python train.py --model="self-supervised audio encoder (BEST-RQ)" --dataset="acted Russian speech (Dusha)" --n_mels=80 --hop_length=160 --input="log_mel" --win_length=512 --codebook_size=256 --arch="tdnn" --norm="batchnorm" --stem="single" --widths=[320] --init="xavier_uniform" --momentum=0.95 --nesterov=false --weight_decay=0.4
Rows from block 6 of a small self-supervised audio encoder (BEST-RQ), named by matrix and row number. Each number is 128 + 24 x the weight over its row's rms, rounded and kept within 0 to 255. All counts start at 0.
After each channel's rows are labels from the 100 clips, of 14848, where the channel reaches its highest value: "strongest on" is what is common among them. Only what is clearly more common there than usual is listed. The data: acted Russian speech (Dusha). In brackets: how many of the 100.
# conv: width-3 conv (model.blocks.6.conv.weight, 320x320x3, each kernel summed), inputs 160-319

conv.11 [ 94 138  98 132 110 126 140 125 175 124 143  98 152 126 136  94 147 139 134 137 135 135 145 148 187 140 115 181 161  78 116 117 107 164 124 134 140 111  97 118 104  68 137 140 169 160 117 152 135 132 156 120 131 118 102 112 151 103 137  89 106 107 122 168 105  93  84  63 106 120 106 156 100 132 181 108 151 113 133 104 105 132 157 130 127 149 140 123 155 110 160 108 106 138 152 153 139 143 110 145 114 135 115 113 120 180 102 106  59 122 103 126 129 164  96 165 115 118 116 116 139 130 151 162  70  62 143 140 138 109 132  91 151 160 136  86 108 126 158 130 136  85  85 137 140 134 158 121 158 151 157 120 110 111 128 112 115 131 118 116]
strongest on: emotion: positive (55)

conv.131 [146 149  98 110 140 145 121 113 152 115  91 163 117 162 108 109  78 114 149 156 140 106 153  95 133 123 124 138 121 134 118 113 130 135 102 140  97 115 122 112 134 145 151 112 135 122 184 124  99 124 164 129 179 152 104 134 155 132 109 141 120 134 109 130 120 166 153 106 136 108 114  63 120 153 135 126 170 129 125 124 130 102 142 127 124 143 165 153  86 108  99 142 144 101 153 115 166 106 107 150  93 154 158 123  80  79 103 155 135 143 165 118 106 120 129 163  87 160 163 115 136 135  95  66 136 116 117 146  91 115 125 126 169 119 152 113 144  94 107 133 138 129 100 139 125 135  97 134 153 110 124 102 134 113 115  97 100 115 112 134]
strongest on: emotion: positive (38)

conv.67 [151 153 146 113 127  96 109 128  97  86  91 156  92 120 103 128  90 135  86  97 126  90 148 154 102  76 150 162 139 159  63 106 155 141 135 149 121 121 146 118 120  97 129 120 131 153 140  90 109 149 123 125 130 150 139  77 111 107 120 109 118 155  90 125 131 161 123 162 128 132  95 156 145 114 132  84 119 122 139 145 142 123 113 147 137 117 127  64 140  97 127 161 127 134 149 118 129 129 132 113  57  94  90 130  99 132 139 137 103 138  76 158 186 146 105  92 116 157 112 127 138 107 120 124 129 104 141 157 121 119 123 163  93 106 123 165 123 132 132 123 104 160 142 161 112  95 109 140 143 136 159 141 162 120 130 147 101 136 116 115]
strongest on: emotion: positive (39)

conv.34 [146  97 116  91 115 149 112 119 121 172 143 112 178 112  67 159 100 138 113 130 123 123 129 131 118 154 131 117  90 151 144  72 114 161 121 155 154 122 115 120  92 152  90  85 138 138 182 112 127 110  99 109 104  99 140 149 171 165 134 134 137 145 136 129 135  70 140 115 108 107 126 132 157 114  97 164 137 106 135  99 138  99 137 135 126 149 132 145 160  97 118 131 154 116 157 136 158  99 126 108 101 140  89  99 101 160 124 145 139 151 143 136 107 123 137 115  87  86 135  96  88 122 171 100 140 129 126 151 106 130 122 116 134 138 141 142 159 139  60 122 109 117 156  93 125 171 130 112 144 132 137 126 142 132 128 131  76 132 161 136]
strongest on: emotion: angry (39)

conv.99 [140 130 121 112 125 119 116 126 107 145 127 112 167 124 156 119 109 137 139 102 112 150 127 105 115 118 145 123 158 139 110 109 138 132 149 127 170 112 141 157 137 127 110 136 123 117 158 130 111 118 118  92 111 106 181 115 141 112 150  99 151 138 162 129 112 127 146 133 105 138 109 116 110 118 122 110 178 116 125 121 146 126 154 114  98 136 160 125 131 111 156  90 132 151 170 164 135  89 101 116 127 140 154 143 134  71 127 132  79 149 118 125 154  95  95 121 111 170 123 189 148 164 118  71 128 142 121  81 131 131 105 136 182 126 128 141 139 109 105 120 182 138  63 106  90 109  95 111 128  94 119 140 137 109 119 112 138 131  99 156]
strongest on: emotion: positive (45)

conv.122 [115 139 122 133  87 130 117 151 138 135 126 144 159 185 119 138 129  82 101  96 117  82 151  94 166 121 168  89 140 107 128 166 127 150  77 122 111 120  82 157 154 114 117 123  99 101 131 146 104 127  70 161 125 153 164 166 116 126 139 135 187  90  90 143 121 137 130 142 171 132 149 122  99 124 129 136 146 130 114 164 118 118 103 138 130 109  83 133 140 119 113 154 130 131 151 146 138 137 139 137 127 149 116 164 128  83 138 142 114 134 134 162 140  79 143 160 144 121 204 126 164 137 119  99  90 133 131 140 134 146 148 122 169 139 131 137 149 128 128 155  88 147 119 140 154 118  93 100 154 117 119 116  73 155 140 109 169 124 122 158]
strongest on: emotion: angry (44)

conv.188 [144 124 133 117 127 113 106  98 104 149 135 117 101 128 127 130 165 133 164  99 182 143 115  94 169 119  76 138 120 133 139  82 138 106  98 164 155 147 132 139 105 166 116 149 129 130 127 128 110 160 128  95 119 113 181 134  97 117 132 120 147 169 117 125  87 149 117 162 132 103 109 127 154 160 127 136 123 116 152 128 145  96 163  82 153 124 102 165 152 108 112 126  99 113 103 118  95 135 137 131 159 151 162 164 144 111 184 121 155 113 124 150 185 119 119 145 132 125 157 127 170 109 147 102 106  88  92 178 156 130 149 101 153 104 118 154 152 120 118 111 105 148 120 124 111  91 147 138 109 175 123 136 147 111 140 136 117 183 126  83]
strongest on: emotion: positive (43)

conv.83 [131 140 147  80 120 143 120 119 141 111  73 165 140  72 112 168  66 118 163 107 128 128 131  79 148 103 135 155 117 127 107 165 116  89 125 118 156 137 155 120 179 117 158 146 113 111 124 173 149 130 178 118 150  88 104 105 128  98 121 137 117 127 158 125 130 100 153 157 137 123 113  99 139 110 114 145 160 111  85 167 134 155 118 150 103 135 136 139 180 130  68 105 133 129 129 150 127 109 136  82 130 148 112 123 131 117 118 149 135 134 116 116 145 112 114 104 161 133 153 158 137 116 102 128 115 140 156 111 146 142 152  59 172 178 136  99 117 113 137 144 136 143 106 114  77 130 121 150 136 162 125 149 123 114 117 128 129 121 152 133]
strongest on: emotion: angry (55)

conv.227 [ 98 119 106 113 146 146 115 110 165 102 184 120 120 121 108 131 134 115 100 135 153 112 100 160 107 116 122 133 162 133 122 172 118 125 157 103 122 119  74 113 115 141 119 159 132 125 119 100  99 148 106 151 106 146 149 133  94  96  89 125  74 124 167 131 113 166 141 133 106 153  62 138 113 141 139  83 155 144 132 108 144  92 104 141  86 133 141 151 140 162 109 127 117  87  90  76 132 130 151 131 125 108 101 129  90 154 120 138 109 138 142  57 118 117 159 168 137 212 129 108 107 104  89 122 125  97 117  86 128  97 143 156 106 123 160 149  91 129 100 131 103  91 150 107 121 121 105  87 124 102 146 120 149 112 101 130 119 132 129  93]
strongest on: emotion: positive (40)

conv.165 [107 186 137 124 108 120 172  98 114 116 162  93 126 131 108 124 167 151 169 136 138 149 127 147 157 127 113 156 112 132 152 148  81 135 118 140  95 173 140 133  95 127 145 122 126 136 189 153 148  79 136 180  98 102  86 133  95 109 124  73 112 114  95  74 126  68 116 114 145 134 139 156 110 152 105 135 148 117 196 117 112 110 139 126 103 145 142 170 141 126 151 142 121 123 139 124 145 127 137 133 153 129 138 127 120 104 110 171 177 111 168 173 121 125  93 132 100 122 162 138 142 141 104  71 148 123 101  81 132 109 135 200 126  92 122 142 161 135 126 119 117 125 129 144 122 121 117 128 131 104 100 136  91 110 146 143 115 124  98 134]
strongest on: emotion: positive (56)

conv.230 [ 90 105 138 128 110 115 119 164 117 157  95 127 119 122  95 123 109 165 118 110  87 126 114  93 112  99  98 113 129 138 134 143 171 127 114  86 124 132  93 121  91 147 121  85 117 128 116 144  86 134 102 163 130  96 142 176 101 129 129 117  95 150 122 113 116 126 108 165 177 160 122 114 172 140 171 165  89 130 149 128 106 148 153  86 152 128 116 149 132 103 142 135 175  93 128 129 102 128 154 172 112 129 149 118 138 118 137 167 103 124 118  77  98 119 107 138 113 126 157 126 113 131 122  80 164 158 167 100 100 130 130  85 160 144 158 127 119 123  94 150 154 114 120 111 165 147 122 130 117 120 153 146  77 137 127 145 135 149 109 119]
strongest on: emotion: angry (43)

conv.315 [131 156 166 138 118 141 112 119 112 151 153 164 112  96 128 125 115 127 161 116 152 134  98 120  93 119 103 119 135 190 181 144 123 137 159 148 129 137 108 112  91 135 120 106 106 114 121 115 147 130 137 116 188 106 144 141  98 136 138  93  97 114  95 117 143 147 142 131 146 157 141  72 133 146  87  50 125 101 131 108 132  84 132 157  93 100 177 138 130 121 132 139 100  92 125 118 132 103 100 120  93 106 125 109 151 131 145 138 134 118 129 189 123 156 153  99 126 134 163 164 117 145 135 126 152 137  93 114 113 138 106 143 115 151 127 125 119 124 140 131 118 154 157 103 147 128 144 121  99 118  97 143 147 156 129 139  89 130 105 152]
strongest on: emotion: angry (41)

conv.38 [103 122 129  95 128 124  87 130 130  98 127 126 133 149 112 120  61 147 175 156 109 104 105 112 144 144 102 150 102 159  95 136 161 113  94 131 134 127  97 153 128 129 145 122 130  69 109 153 134 112 118 120 127  97 147 127 168 123 135 131  80 152 157 129 103 153 149 146 116  63 159 128 142 194 125 170 115 155 107 113 122 172 109 119 122 109 114 152 169 100 169 105 153 146  68 127 119 115 146 154 126 116 131 124 129 129 136 115 118 161 128 123 143 145 118 141  92 148 131 133 145 138 121 114 142 116 123  90 108 148 163 139  94 168 145 129 163  97  88 119 140 135 151 154 126 137 138 114 137 124 145 105 114 130 135 110 113 163 130 106]
strongest on: emotion: positive (40)

conv.135 [125 135 135 115 107 136 163 148 134 129  99 170 161 119 171 125 103 116 135 138 101  99 158 154 100  92 124 128 151 105 129 106 133 112 154 136 136 155 148 135 155 140 115 123 135 148 115 130 193 114 126 180 114 116 143 130 145 162  64 134 149  93 144 132  99 121  76 113 146 150 128 113 119 125 121 144 157 143 136 137 114 101 130 129  94 120 110 141 149  76 160 164  93 130 146 151 123 122 108 149 149 159 114 141 145 151 145 160 127 129 115 113 163 138 146 126 127 168 122 144 108 173 128 124 154 158 144 106 128  97 141 149 131 152 159 164 118 118 133 101 135 151 117  87 135 149 159 132 108 174 156 118 183  99 132 128 148 151 108 112]
strongest on: emotion: angry (42)

conv.8 [101  85 150  76 118 108 123 132 136 139 115 119 134 179 106 160 126 145 141 109 153 154 124  93 153 175 111 173 153 145  91 124 141 195 123 170 200 136 154 109 106 153 123  73 151 119 100 112 118 108 142 129  99 130 168 151 149 127 161 131 119 133 114 181  99 140 112 154 138 113 130 127 173 131 138 152 152 102 154 107 126 136 109 127  87 118 110 203 104 137 179 137 149 145 135 131 150 102 123 152 127 158 142  99 118 128 103 144 134 107 158  89 133 139 131 141 157 155 138 151 108 153 117  91 135  78 172 113 108 133 119 106 103 117 118  96 121 125 114 113 100 117  95 145 111 142 139 157 145 113 129 108  62 144 129 124 151 134 158 148]
strongest on: emotion: positive (45)

conv.89 [ 82 118 159 157 123 171 117 152 162 106 149 106 150 142 140 128 118 121  99 127 104 125  93 119 115 144  95 102 149 146 135  85 133 128 124 143 124 138  99 130  98 162  91 175 107 150 142 155 134 122 168 106 166  97 141 132 110 152  96 155 138 104 114 137 131 154 141 129 172 127 149 178 121 122 114 107 153 137 126 160 134 133 143 182 165 130 141 155 147 100 141 105 130 159 178 118 121 138  98 142 119 162 118 141 176 155 119 133 152 143 170 116 155 155 122 142 119 124 119 168 150 113  91 103 160 175 113 130 110 141 117  95 126 122  87 131 102 132 104 125 154 163 129  84 124 117  91  96 181 121 123 110 148 138 147 139 119  93  97  98]
strongest on: emotion: positive (43)

conv.98 [111 103  96  90 151 169 124 171 163 147 186 119 109 137 130 108 153 138 120 123 159 107 110 116 140 103 139  96 129  62 114 137  98 128 126 137 133 103 115 132 138 117 145 129 120 158 124 169  55 148 100 126 156 126 100 136 137 129 177 130 107 117 123 111 146 160 111 131 138 129 149 102 162  98 104 152 118 130 111 138 131 105  98 126 151 104 138 123 168 115 110  68 162 141 129 148 174 148 116 149 151 141 150 131 115 149 127 171 126 139 115 112  89 141 116 187 177 119 159 157 150  73 125 127 159 109 153 120 109 167 117 103 115 137 105 143 108 140 124 182 108 123 151 165 134 140 106  99 126 126 112 141 147 147 172 148 138 133 121 134]
strongest on: emotion: angry (40)

conv.202 [163 130 141 171 204 122 120 118 101 154 116 121 139 148 130 143 114 124 112 130 144 118  84 114 112 142 156 101 142 146 160 144 131 168 128 120 120 182 130 153 131 143 191 167 128 124 132 100 124 105 130 129 120 122 141  86  96 113 120 142  90 150 147 129 102 100 132 125 145  96 108 143 128  78 137 149 177 116 119 147 130 136 126 102 105 170 122 112 164 172  94 104 127 150 146 116 119 119 160 155 164 140 160 163 157 111 132 127  99 167 122 123 153 132 130 121 133 141 146 113 106 120 122 139 150 140 146 143 148 134  95  91 152 147 136 122 105 169 120  97 141 110 115 132 116 108 106 145 103 150 136 127 161 166 102 130 144 115 109 138]
strongest on: emotion: angry (40)