Weights of a small self-supervised audio encoder (BEST-RQ): 26041 training examples.
Rows from block 10, named by matrix and row number. Each number is 500 + 50 x the weight over its row's rms, rounded and kept within 0 to 999. All counts start at 0. Numbers have three digits each. After the name is the row's rms in percent of the matrix's.
# conv: width-3 conv, dilation 3 (model.blocks.10.conv.weight, 320x320x3), inputs 200-239, a 3 kernel for each
conv.261 103:488510476511530430555520607517477423546423474695593612593500484469449646428478484469492470522538560569584498516519437586561530498544507493536501482500521419473420521522520504447474466508524591536554480512486547476448541541525511520550462397469508381543535508390489473510425480545473438489561491513443442507461512378468468468529618499528489447549495400472470413
conv.262 100:436558504534495465510473457554494468569497455562554476496524401543449456449522490652575542487461532516528504507491422467530523452528607497486515508499460539446517435498515408462495507562476483530585478534605489509566559478475427456568466534489517554442473405490376426563499558509452527479560474536588535530408487591474471557518550518449478522509448507539532515
conv.263 102:513522535496528597468491489542451497539604478602521552487538462497492523590432409463498521637432568490450484503432551505565495500530637464532420478586560512489483561487421490517431443489472467534512508545498484538455450539573470558470410687384476482523512535546414439559469537517510568595504458596540654492481484475538500399537484573515456491501452496455559520
conv.264 101:553427469541443607527523503482595499491446423482496529366405484606521526628512583516429545538559549504538459472496435468514360402469413540463478535529528434563434526455420554446501460503482463442512582486586489526500605448544539500542533531489561520543499463491531472546411520501473498474685539483520479559425551406491467536509549547445503335498468476536501462
conv.265 103:532472487549458454525517635624517567579443612498476485551466454471556488432487516501539522443458473476450427570511442525547539490515463647498473479478537517479560602472562554444443449468548492477517448465516548578471472463539511446510478453470514535515549478445543391480527444644507528525497422406514521560468508501519519466570481449377431428470521521502434441
conv.266 098:406536511546466448512480631444508583503605521577437510492520549542505484570507472417458606508541487535488530518451512564514456546511433570500565486449522492569576521515433458510521468417457469552509572570512459446566475474427487632480388389508482407457495483544421571485465668535485459486496481474548542477455527496556510442547468405511486538451517503457560458
conv.267 098:468527473447502427491557530501512488591417535526498495512568503484459475444538454480552469589492531458506534379470490477474536606456481585447515461495466487448601496499544482527544395515353518496503489558585549501521539561530539489533501543529535518430533572511499539500467587536523580452489465610457492481540492481539501547487535551494593485462529591464519491
conv.268 098:441494459531509510456407567436426442467478569406508491500510453402539511493536547424487513461513633413455515485521555500438498445534412542473486477476490562505513469525474527458508523569550455470473521535525449477478557477523393468433562544530534530507553522528448508516473441586412550496558607611506512467519547513433572473391503456484442470521540594395429363
conv.269 099:528543458501490441437486486506532491498521524434493400562489497494528471474396400541457494447473577538589564434477564549481464455524517471532504461664550491509469504438442525425550507500565559457504498673609508464518414548492432391460457527524477463515523589455512437447549479512546489501447553517490579553607453437472572496474471586463518502548490488389596544
conv.270 104:467440430465496505459415545491488493448492508462490533439535397402480444540467467580470524441485488457456507605449460456416489624513447449540500514491494581433470469485482565501529572423606477569545480438502394477438484514452575556547461470513562522423507560545575519493425509569521522571409430497554433571570495470474482492489460510537467469556442490491503469
conv.271 097:505558557448424522550500547416506413536505499529569489504562460485506581501469596466463547551553502509499601500557491585478451502542446444487523393445546435438534467529473418477521546532518521531478561466503460554431504440428510515553496493554588551517464474468462447554559468474491487475455523457470498450404380519611510496474495501571590533585552505450514600
conv.272 101:495479532492442507434442502494462418593487516579417448442398337246421525536572465498540543527521493400482435459482386445469350499474554510468511512525389465538625463512446484505495504556580524476483563515520405462446434496579413492459589562476484485489459508545494500477560528454457455427405487547500454429493473424460486509503450416504505553545535468524436530
conv.273 098:521502559522472502535499540428360525535463458472481396499497455413457544434520540612473559517390509439572450537466515383412477543545547542507534464531574418370440466503561430589511477481548479571497560487565438506625443360513529630448515593492542497475467526448546436439525495567523499546446475430526462574554458526356522484457567500387525535514536580470584516
conv.274 101:524446502502572516478446446476442537519535609496458495508461472521417517475500544552592478455466447547486439563563497515489513584465579481486546449476514489507425503504517496518509498551411545503481538371454558511560560590523495465503558511466465553486435537455552588489442454474495560465558536493417564453475492399561580575484518633515537446451470496485509641
conv.275 104:551548466453516471463464681508480479616483501482586561449530488472595445585477355409505532484441554531517469509449534495570496425511563529477473474492466563468465552501485549508540528511430485461478607486427457420449550496503475482514583549496556569583567433469584611476516443419517443426437472592484442469546492419524494529406432460382497458474455501456579539
conv.276 101:502456474526435473571520549517526454455516428463532498456556543482450540532457514480430534517534469477548541539504498490551496498508542447456517473479439466502520434542495504527571412452561519532521575440510523477483517481479430530501534469554568516400495497517518504459479502496497497415556507458536584549530401493473481514426507418403514540493473413550513512
conv.277 100:451430516460496510483473409438525509444480531387509482554432536562470531432489486505459533486503531524519535494629433539509458568507473403475399530509434499549466471495487585508583572531490614523598468388498565543606481555499436471329494409490479431536537508526563463551452520503526506445524495497564502513593479402512534516522481627410457481520468460462449459
conv.278 100:620528514517502476515475514445422493489521492476493474506484400504521474438464523522527447424484463544496526502454514486468520459507549641569596501571527496427541468455510513436558488458509523516518538513531440484441512493479445560503516423514586527492539500544458477482443553480520495519508525511390466501469504413446537521549515513553465499430412518512559468
conv.279 097:562521457451448542415488531498459535546575569440502466559483521506470533483463548520554548474514450504516536568488536463522514464501552457580536463468464579521485424505560591480472508471438502452404420427457484600456476475543470494520466537473634530597542477478540480483483522547459447433479406473409464457408522464447476540531486503542480504507395487457494498
conv.280 102:489516524495505441500534518483518419568458524561512467494497577524444535502500507539387507556528430500588463397540512491552578469416505509524568491459518493467478501455575464435555482481440555446450480492349470502563543453463485420524549515545456455572497565452500448506513517471452512486529465476493409465518465470499474424520507474537428495493425511511502474
conv.281 100:516490460483476550529447399494501446404536660498542549437547584489466479474426492458458534544460473579499541499477491433490536562533484502479474477454470538476434451474531521547540521454522448515539538555496565476541427496519462487515475543461513474558485528480554579552553532503522454468474497534454508512493466370545475464592531510622554466509532524534459479
conv.282 101:455580527506492480542494449529469435440499544500503592624538472497470417459561520433491471475478579528454488508480601471518524597580565495487594469469457545463524588538515600578487422445408552483551428537468455493473530568568517597468504511494416500414541557508460483523464451484510532473506442397483500530561437498448475535556448399507504344543454508559412494
conv.283 098:461522448514585506604398540493507496614491493469426506536527495504531558485527494553504493467520533476472544567559536451422477529475485487493580540517530487528536512539621503515490503502514466515554494482509456475401474509496496435468558524476504485582442509554408525506515523424548467456558579565603502607479564501522490466504596553356571485474506457435437537
conv.284 099:527417494428464453483497455467474465572519523459483484533485495641541491480571487643528532409483506406541505541547460491524516492482489497465432557479458544508483401577438554542535638473458414495463473527486406583524389457527469490507474413483573515380513522483487483544520344506431517578549557566493478516556504562458520455557590590502503519516452524508493555
conv.285 097:477465470500489491442530568624504437447547561446477506522515500545529520633618477534602558481510378427524473587511485463499544464501503470545485509449524481559493542517406483569569527512461511432539585541403551464472423549490443538602465521499531521551457497517557459516552516528468507564516490529492501494475522545552513508400451520523450597484436513463486482
conv.286 099:466438469518495459486515467538502531471536474452515541459497601507532531506512583489464462480474535485502592526505592487406381438526523541562494472590415585530477568530474519458440445623545528473526440521515540477510389462530468484475531526494547492521585526593531476541526451466612595553457573547540551509467496440477578527460534504538516471560437519512548460
conv.287 100:401419474505505549529463504487496505533545590519564508517491493483546491505547559481478478595578519561466507378412405478485459381456437520545480518442467480503398441383386385538481447506457522579623582466442445476521451469507516475554569476586463476429541496590450458481541480438420464461476510441440486488453525468522526519600541494511522574479556520497583606
conv.288 097:498514455510543554583495524510428598596543459519472497438511485543485538605486441503491463530472570486476488418449505456483417498456494508508573394473556547398546422414422600530496427515607459518480442399493424513547416474544505450503531433494463527521517528458454474550503552603432546549443493402504448570543496525504481551554526519408546572519558489424475403
conv.289 099:477560432522488571435526531394499543501508505429450486517489507419527458515548407557471534490532512478409462436451577479425380516398561546510568427512501559519392451504537520418376470296468500473412545503510489514537493623477492481504430484542529493580511534506560497449387582463462428512468480520464533557612479535530462548572413471497470483520508460475502512
conv.290 101:471591474415469497484482494437434493537487497429496491424503511494597561497552539565457522521421465496440511498472582499510615509531495474502454549545456522553594479449496490530479522474435555472402510542543476427497478508462527470514458437478515541396514512415508518541501478460409470430497543542421591404434471463518558411482513555414445537404467416470503505
conv.291 098:569487467454548433510478473598549546474470623574558569434523546431501473550475549395525482462443470579534518498485536491471562553557514419492497484455514540498397538491391473506511514455551437467543541556558477391478540420342506567555449523422488451543540487505571454523480553432445518495526548454502502513420506525480447464534505500510465515469468560445485458
conv.292 098:430534543434487550540497520516555619569508393517505576552434526415482453548546530489510490511541426612575496518463495485457539487463386502521420478519634572550432608559520596483473557488412678515500503551513446523499491501595464446476467414548566544565419511455508492510586516541517518481514468551415473502394584465461497439482512620500505355473452440437588505
conv.293 098:497531527485489438515568458516492575464407502496496491482472446397470501412590471518447479441448551412480514567574558623497571433564439416413509549521558504468462555548520505596495379485425551460525425427390509468535466496463516548551482494493445512477538468469566499446529457556472496469607534459450512502453436467494487455495488533536537605454565520573541545
conv.294 098:514465438557467549512456562503506495574554518524455463430423472470575535536458487501510515507461576470486512481468571441491457565499555402437474458477428587578525502530553515466484529552484507562587406462499503415426445444466481506477516560503438523466428480493496508476548484469467410376478527395526428457483545493496483409434461537490413451523482556432557517
conv.295 099:536489511503489441445493320531612493366467506496456523471494537493431474573468556566518600420533472442425465537502518571461547535567602404401434511567539500512535589492528529538579486448466518533468464508443539476449461459495477436469561495498501541635510478533506542459560447422524582495522436424560516428541440377483414453468459531471482483495553573502484502
conv.296 105:475451459545426512398446545418466532560527477346485442504520478523502502503513493518533466511399417546561555525481564403485509487556552460509550448522564479498433509434574423530419506594537464463434435478523507536581377511481467524490522504474462555424495496459481524457462479614504563615580508408458492520444383559465410519511512447562561441453449482422513515
conv.297 101:484613614447503536389456557502441452496468488608534487499554436467521463491442504583499459479517495524508504392434484531487511449486515464555525530517503461483566501424655438470487522441495497456474530445562428447568411463567530462490538463493561529473578432493452465381514412552540570508475492451459491557409517500489484545495483448544568660509532556486591425
conv.298 102:602553460590510493474467568488423416559472464593551569539558482493542519442493574476558499482478509475531527554494434517632466595551459476548501564475510548529521512508592562541495521681554494491486589449447563526473445451451492560475554615458527597521528615459504532547503524477556523422509519476605462531496538426495540486516513451554483412444539490517508455
conv.299 098:590554461444557509466409505502522430542505444505592480486591466519503432550484542474547463585471497491450514505565570437526519522508465474603458506550478476584519527476517541550516528492578488454429483480501529683532527445462602473510468514475478455534583571460537497444496501485569525463473466607535558534550466501544475525505589510479629588483467513494483468
conv.300 100:481427513475405616464453510449481517586507549471436495472455446479596621505404480406474527509536486465608517451450500516425413460484457509463573502510474533483558510527604472407466514437501521491467422502501515485531443507483493471457478481550527577548464462502470567416580529421427557594498519500474390442558455570496432483511531503620550563507563452490520459
conv.301 104:435571526515484504590567664484497506548474543561509526455537449459552571531494532448478466501510486514517508554488453545479430506485411470483477541472460500490531449536502562546413472553479595574407529590546492426600387442498525430407464519489407493561569541547571481455474422551466419526525493500451496456449430450461475443589532406404569522465480466655502434
conv.302 102:460452513516422446468549674444513468387423397498533504528495407477527479583555472481459456438477530502492537486507446464562491431480527469457511519546430546506507447485497529506525523582517572457509525569533541598509507461517402496569505467506518474440503473416491535509508402553517527610530487503519552441442519524441454510406511522580506466450407584534541506
conv.303 100:462498467467445570562505546465520494564513504422495518461371415528550555576455526527540588477547504523473536598506497506475413494497463548420400578462540476469528477474491579441527463470534498497449501474489487511510503562480525492476519415477491521512559456504602567465507469427507414544466521458523498527433508439593510428576499555480440492454563578623451582
conv.304 099:460524491438530494503476452526424477489542493621542503507527531591535439508468480564555472485450508502520495487503502530485528392504490421402473470499462488478560495522470565475440538436396529478403387446485487451512470561551483556513469474543496438467502482527478544518442464498477497458521485501496492420579486505471507478627512514461527492478610579466522539
conv.305 098:514517428412526479524514560599452518524546501513487511474508518373524475521472567538445510533492482540554459563554595466404493526616436441519411471505528553405558430407480534505580407454579522510461468420561503475500526501470487590502562496551465535528465430512385551466510499392578383518641485553470420517496463530512522501583493444500541513503597547545474409
conv.306 103:556546533501482494478469479522485475538522573487482576484415429494554558455482474538565552477576602491528479553500518501528453534439516477487453502507465421410399484437489584556514453571413499456397477501580510460511572527537490546534472487533488476518657489480518518501446465408539535510449496430493485580557531524462495488411618510492528456527580481536444528
conv.307 101:555602509497575513548448431513471421526523477537495555574576563601506518569467409599579434396504485513523489398490539543472502560502526470555467526509462508539615497515498495472529474407431515533475519471599449421633469477573508421555522498453563494433525498500551485409500496521525581620510447535427519494456433458460472400541583515419420486519548467384462621
conv.308 105:523449503455528538546487544472610517564445467529495478499546456530508480501499472489512486493522525489437579494451532437476478570454572559474505505444507505596485469412464469530522508576345470457440538444512468583460512472466529551418518506533471460505440535532528435494509614590517566508548551514517479489455522539495462455513515495442417551482447432517429485
conv.309 099:521507526455537442457428433463499500493452584519482545473543508531520507503604421457560401520487494561451528571508489515417512489504451514551434545495495546524599535478556600533470519511629408551529513520460483450477382470470547546481459531558510501509556492538488503474423413478480459520586463502576503505493562531535465472434495501476459460485535335488461457
conv.310 099:448508551558512477533526386391486574562470492466526545486531535462552484565517469503485443501507488441425486471483497494513559477471519491543509456493530427536587478528490469415531557422560467511538457500523574489492506483481514556619482504569479469502448515445419467651333453509512449495404511498540525476555462512500529483554492616522417453461484396520513514
conv.311 106:466493503498465442458492602462489515484579472428588494400474473441492549473485473403462516591597523476473504453533451388515486428451514446557517464426501553443500526508506491546514495404522468517476489529417489458475494514586511576486469500581420469441518434441437460512483574556540537468528502520497525439494537486619442443555538431590543433473490483444483551
conv.312 101:560559490463445495460454573580489515539578460560504524484523477466496507531565507408601578553588479507589587544482520566443501522417533481464508477500473468434546415537485516508497518540513493471424443480615470452513500530491459497518467490453544528474513617508530426484605505519547491538573486390520450550529466578493521469479502445504572519536431448465438450
conv.313 096:516479437537430477443427471535531593507636388473439444535392547577411436446422408593523539475434432491561488574464493378543480413502501493468383530504487482460448586624508541574470536455558390455485449450448496492451514492421552585523582496445500506567538500493484483483509504507513425481562567578440418486493562397490443540435465511495592552455413459623555540
conv.314 101:506586510483587472506440461509517511479445602526525527535506505481476491450504530412567525607446424486541501505524449508503539533451525474438461546492516415570535597572505443598542535476487567607449581539454477578527505471452627652461473535570467446411537549437512608458393526503449503502499442484425549576474489534450531478481437449462451543479415459456404485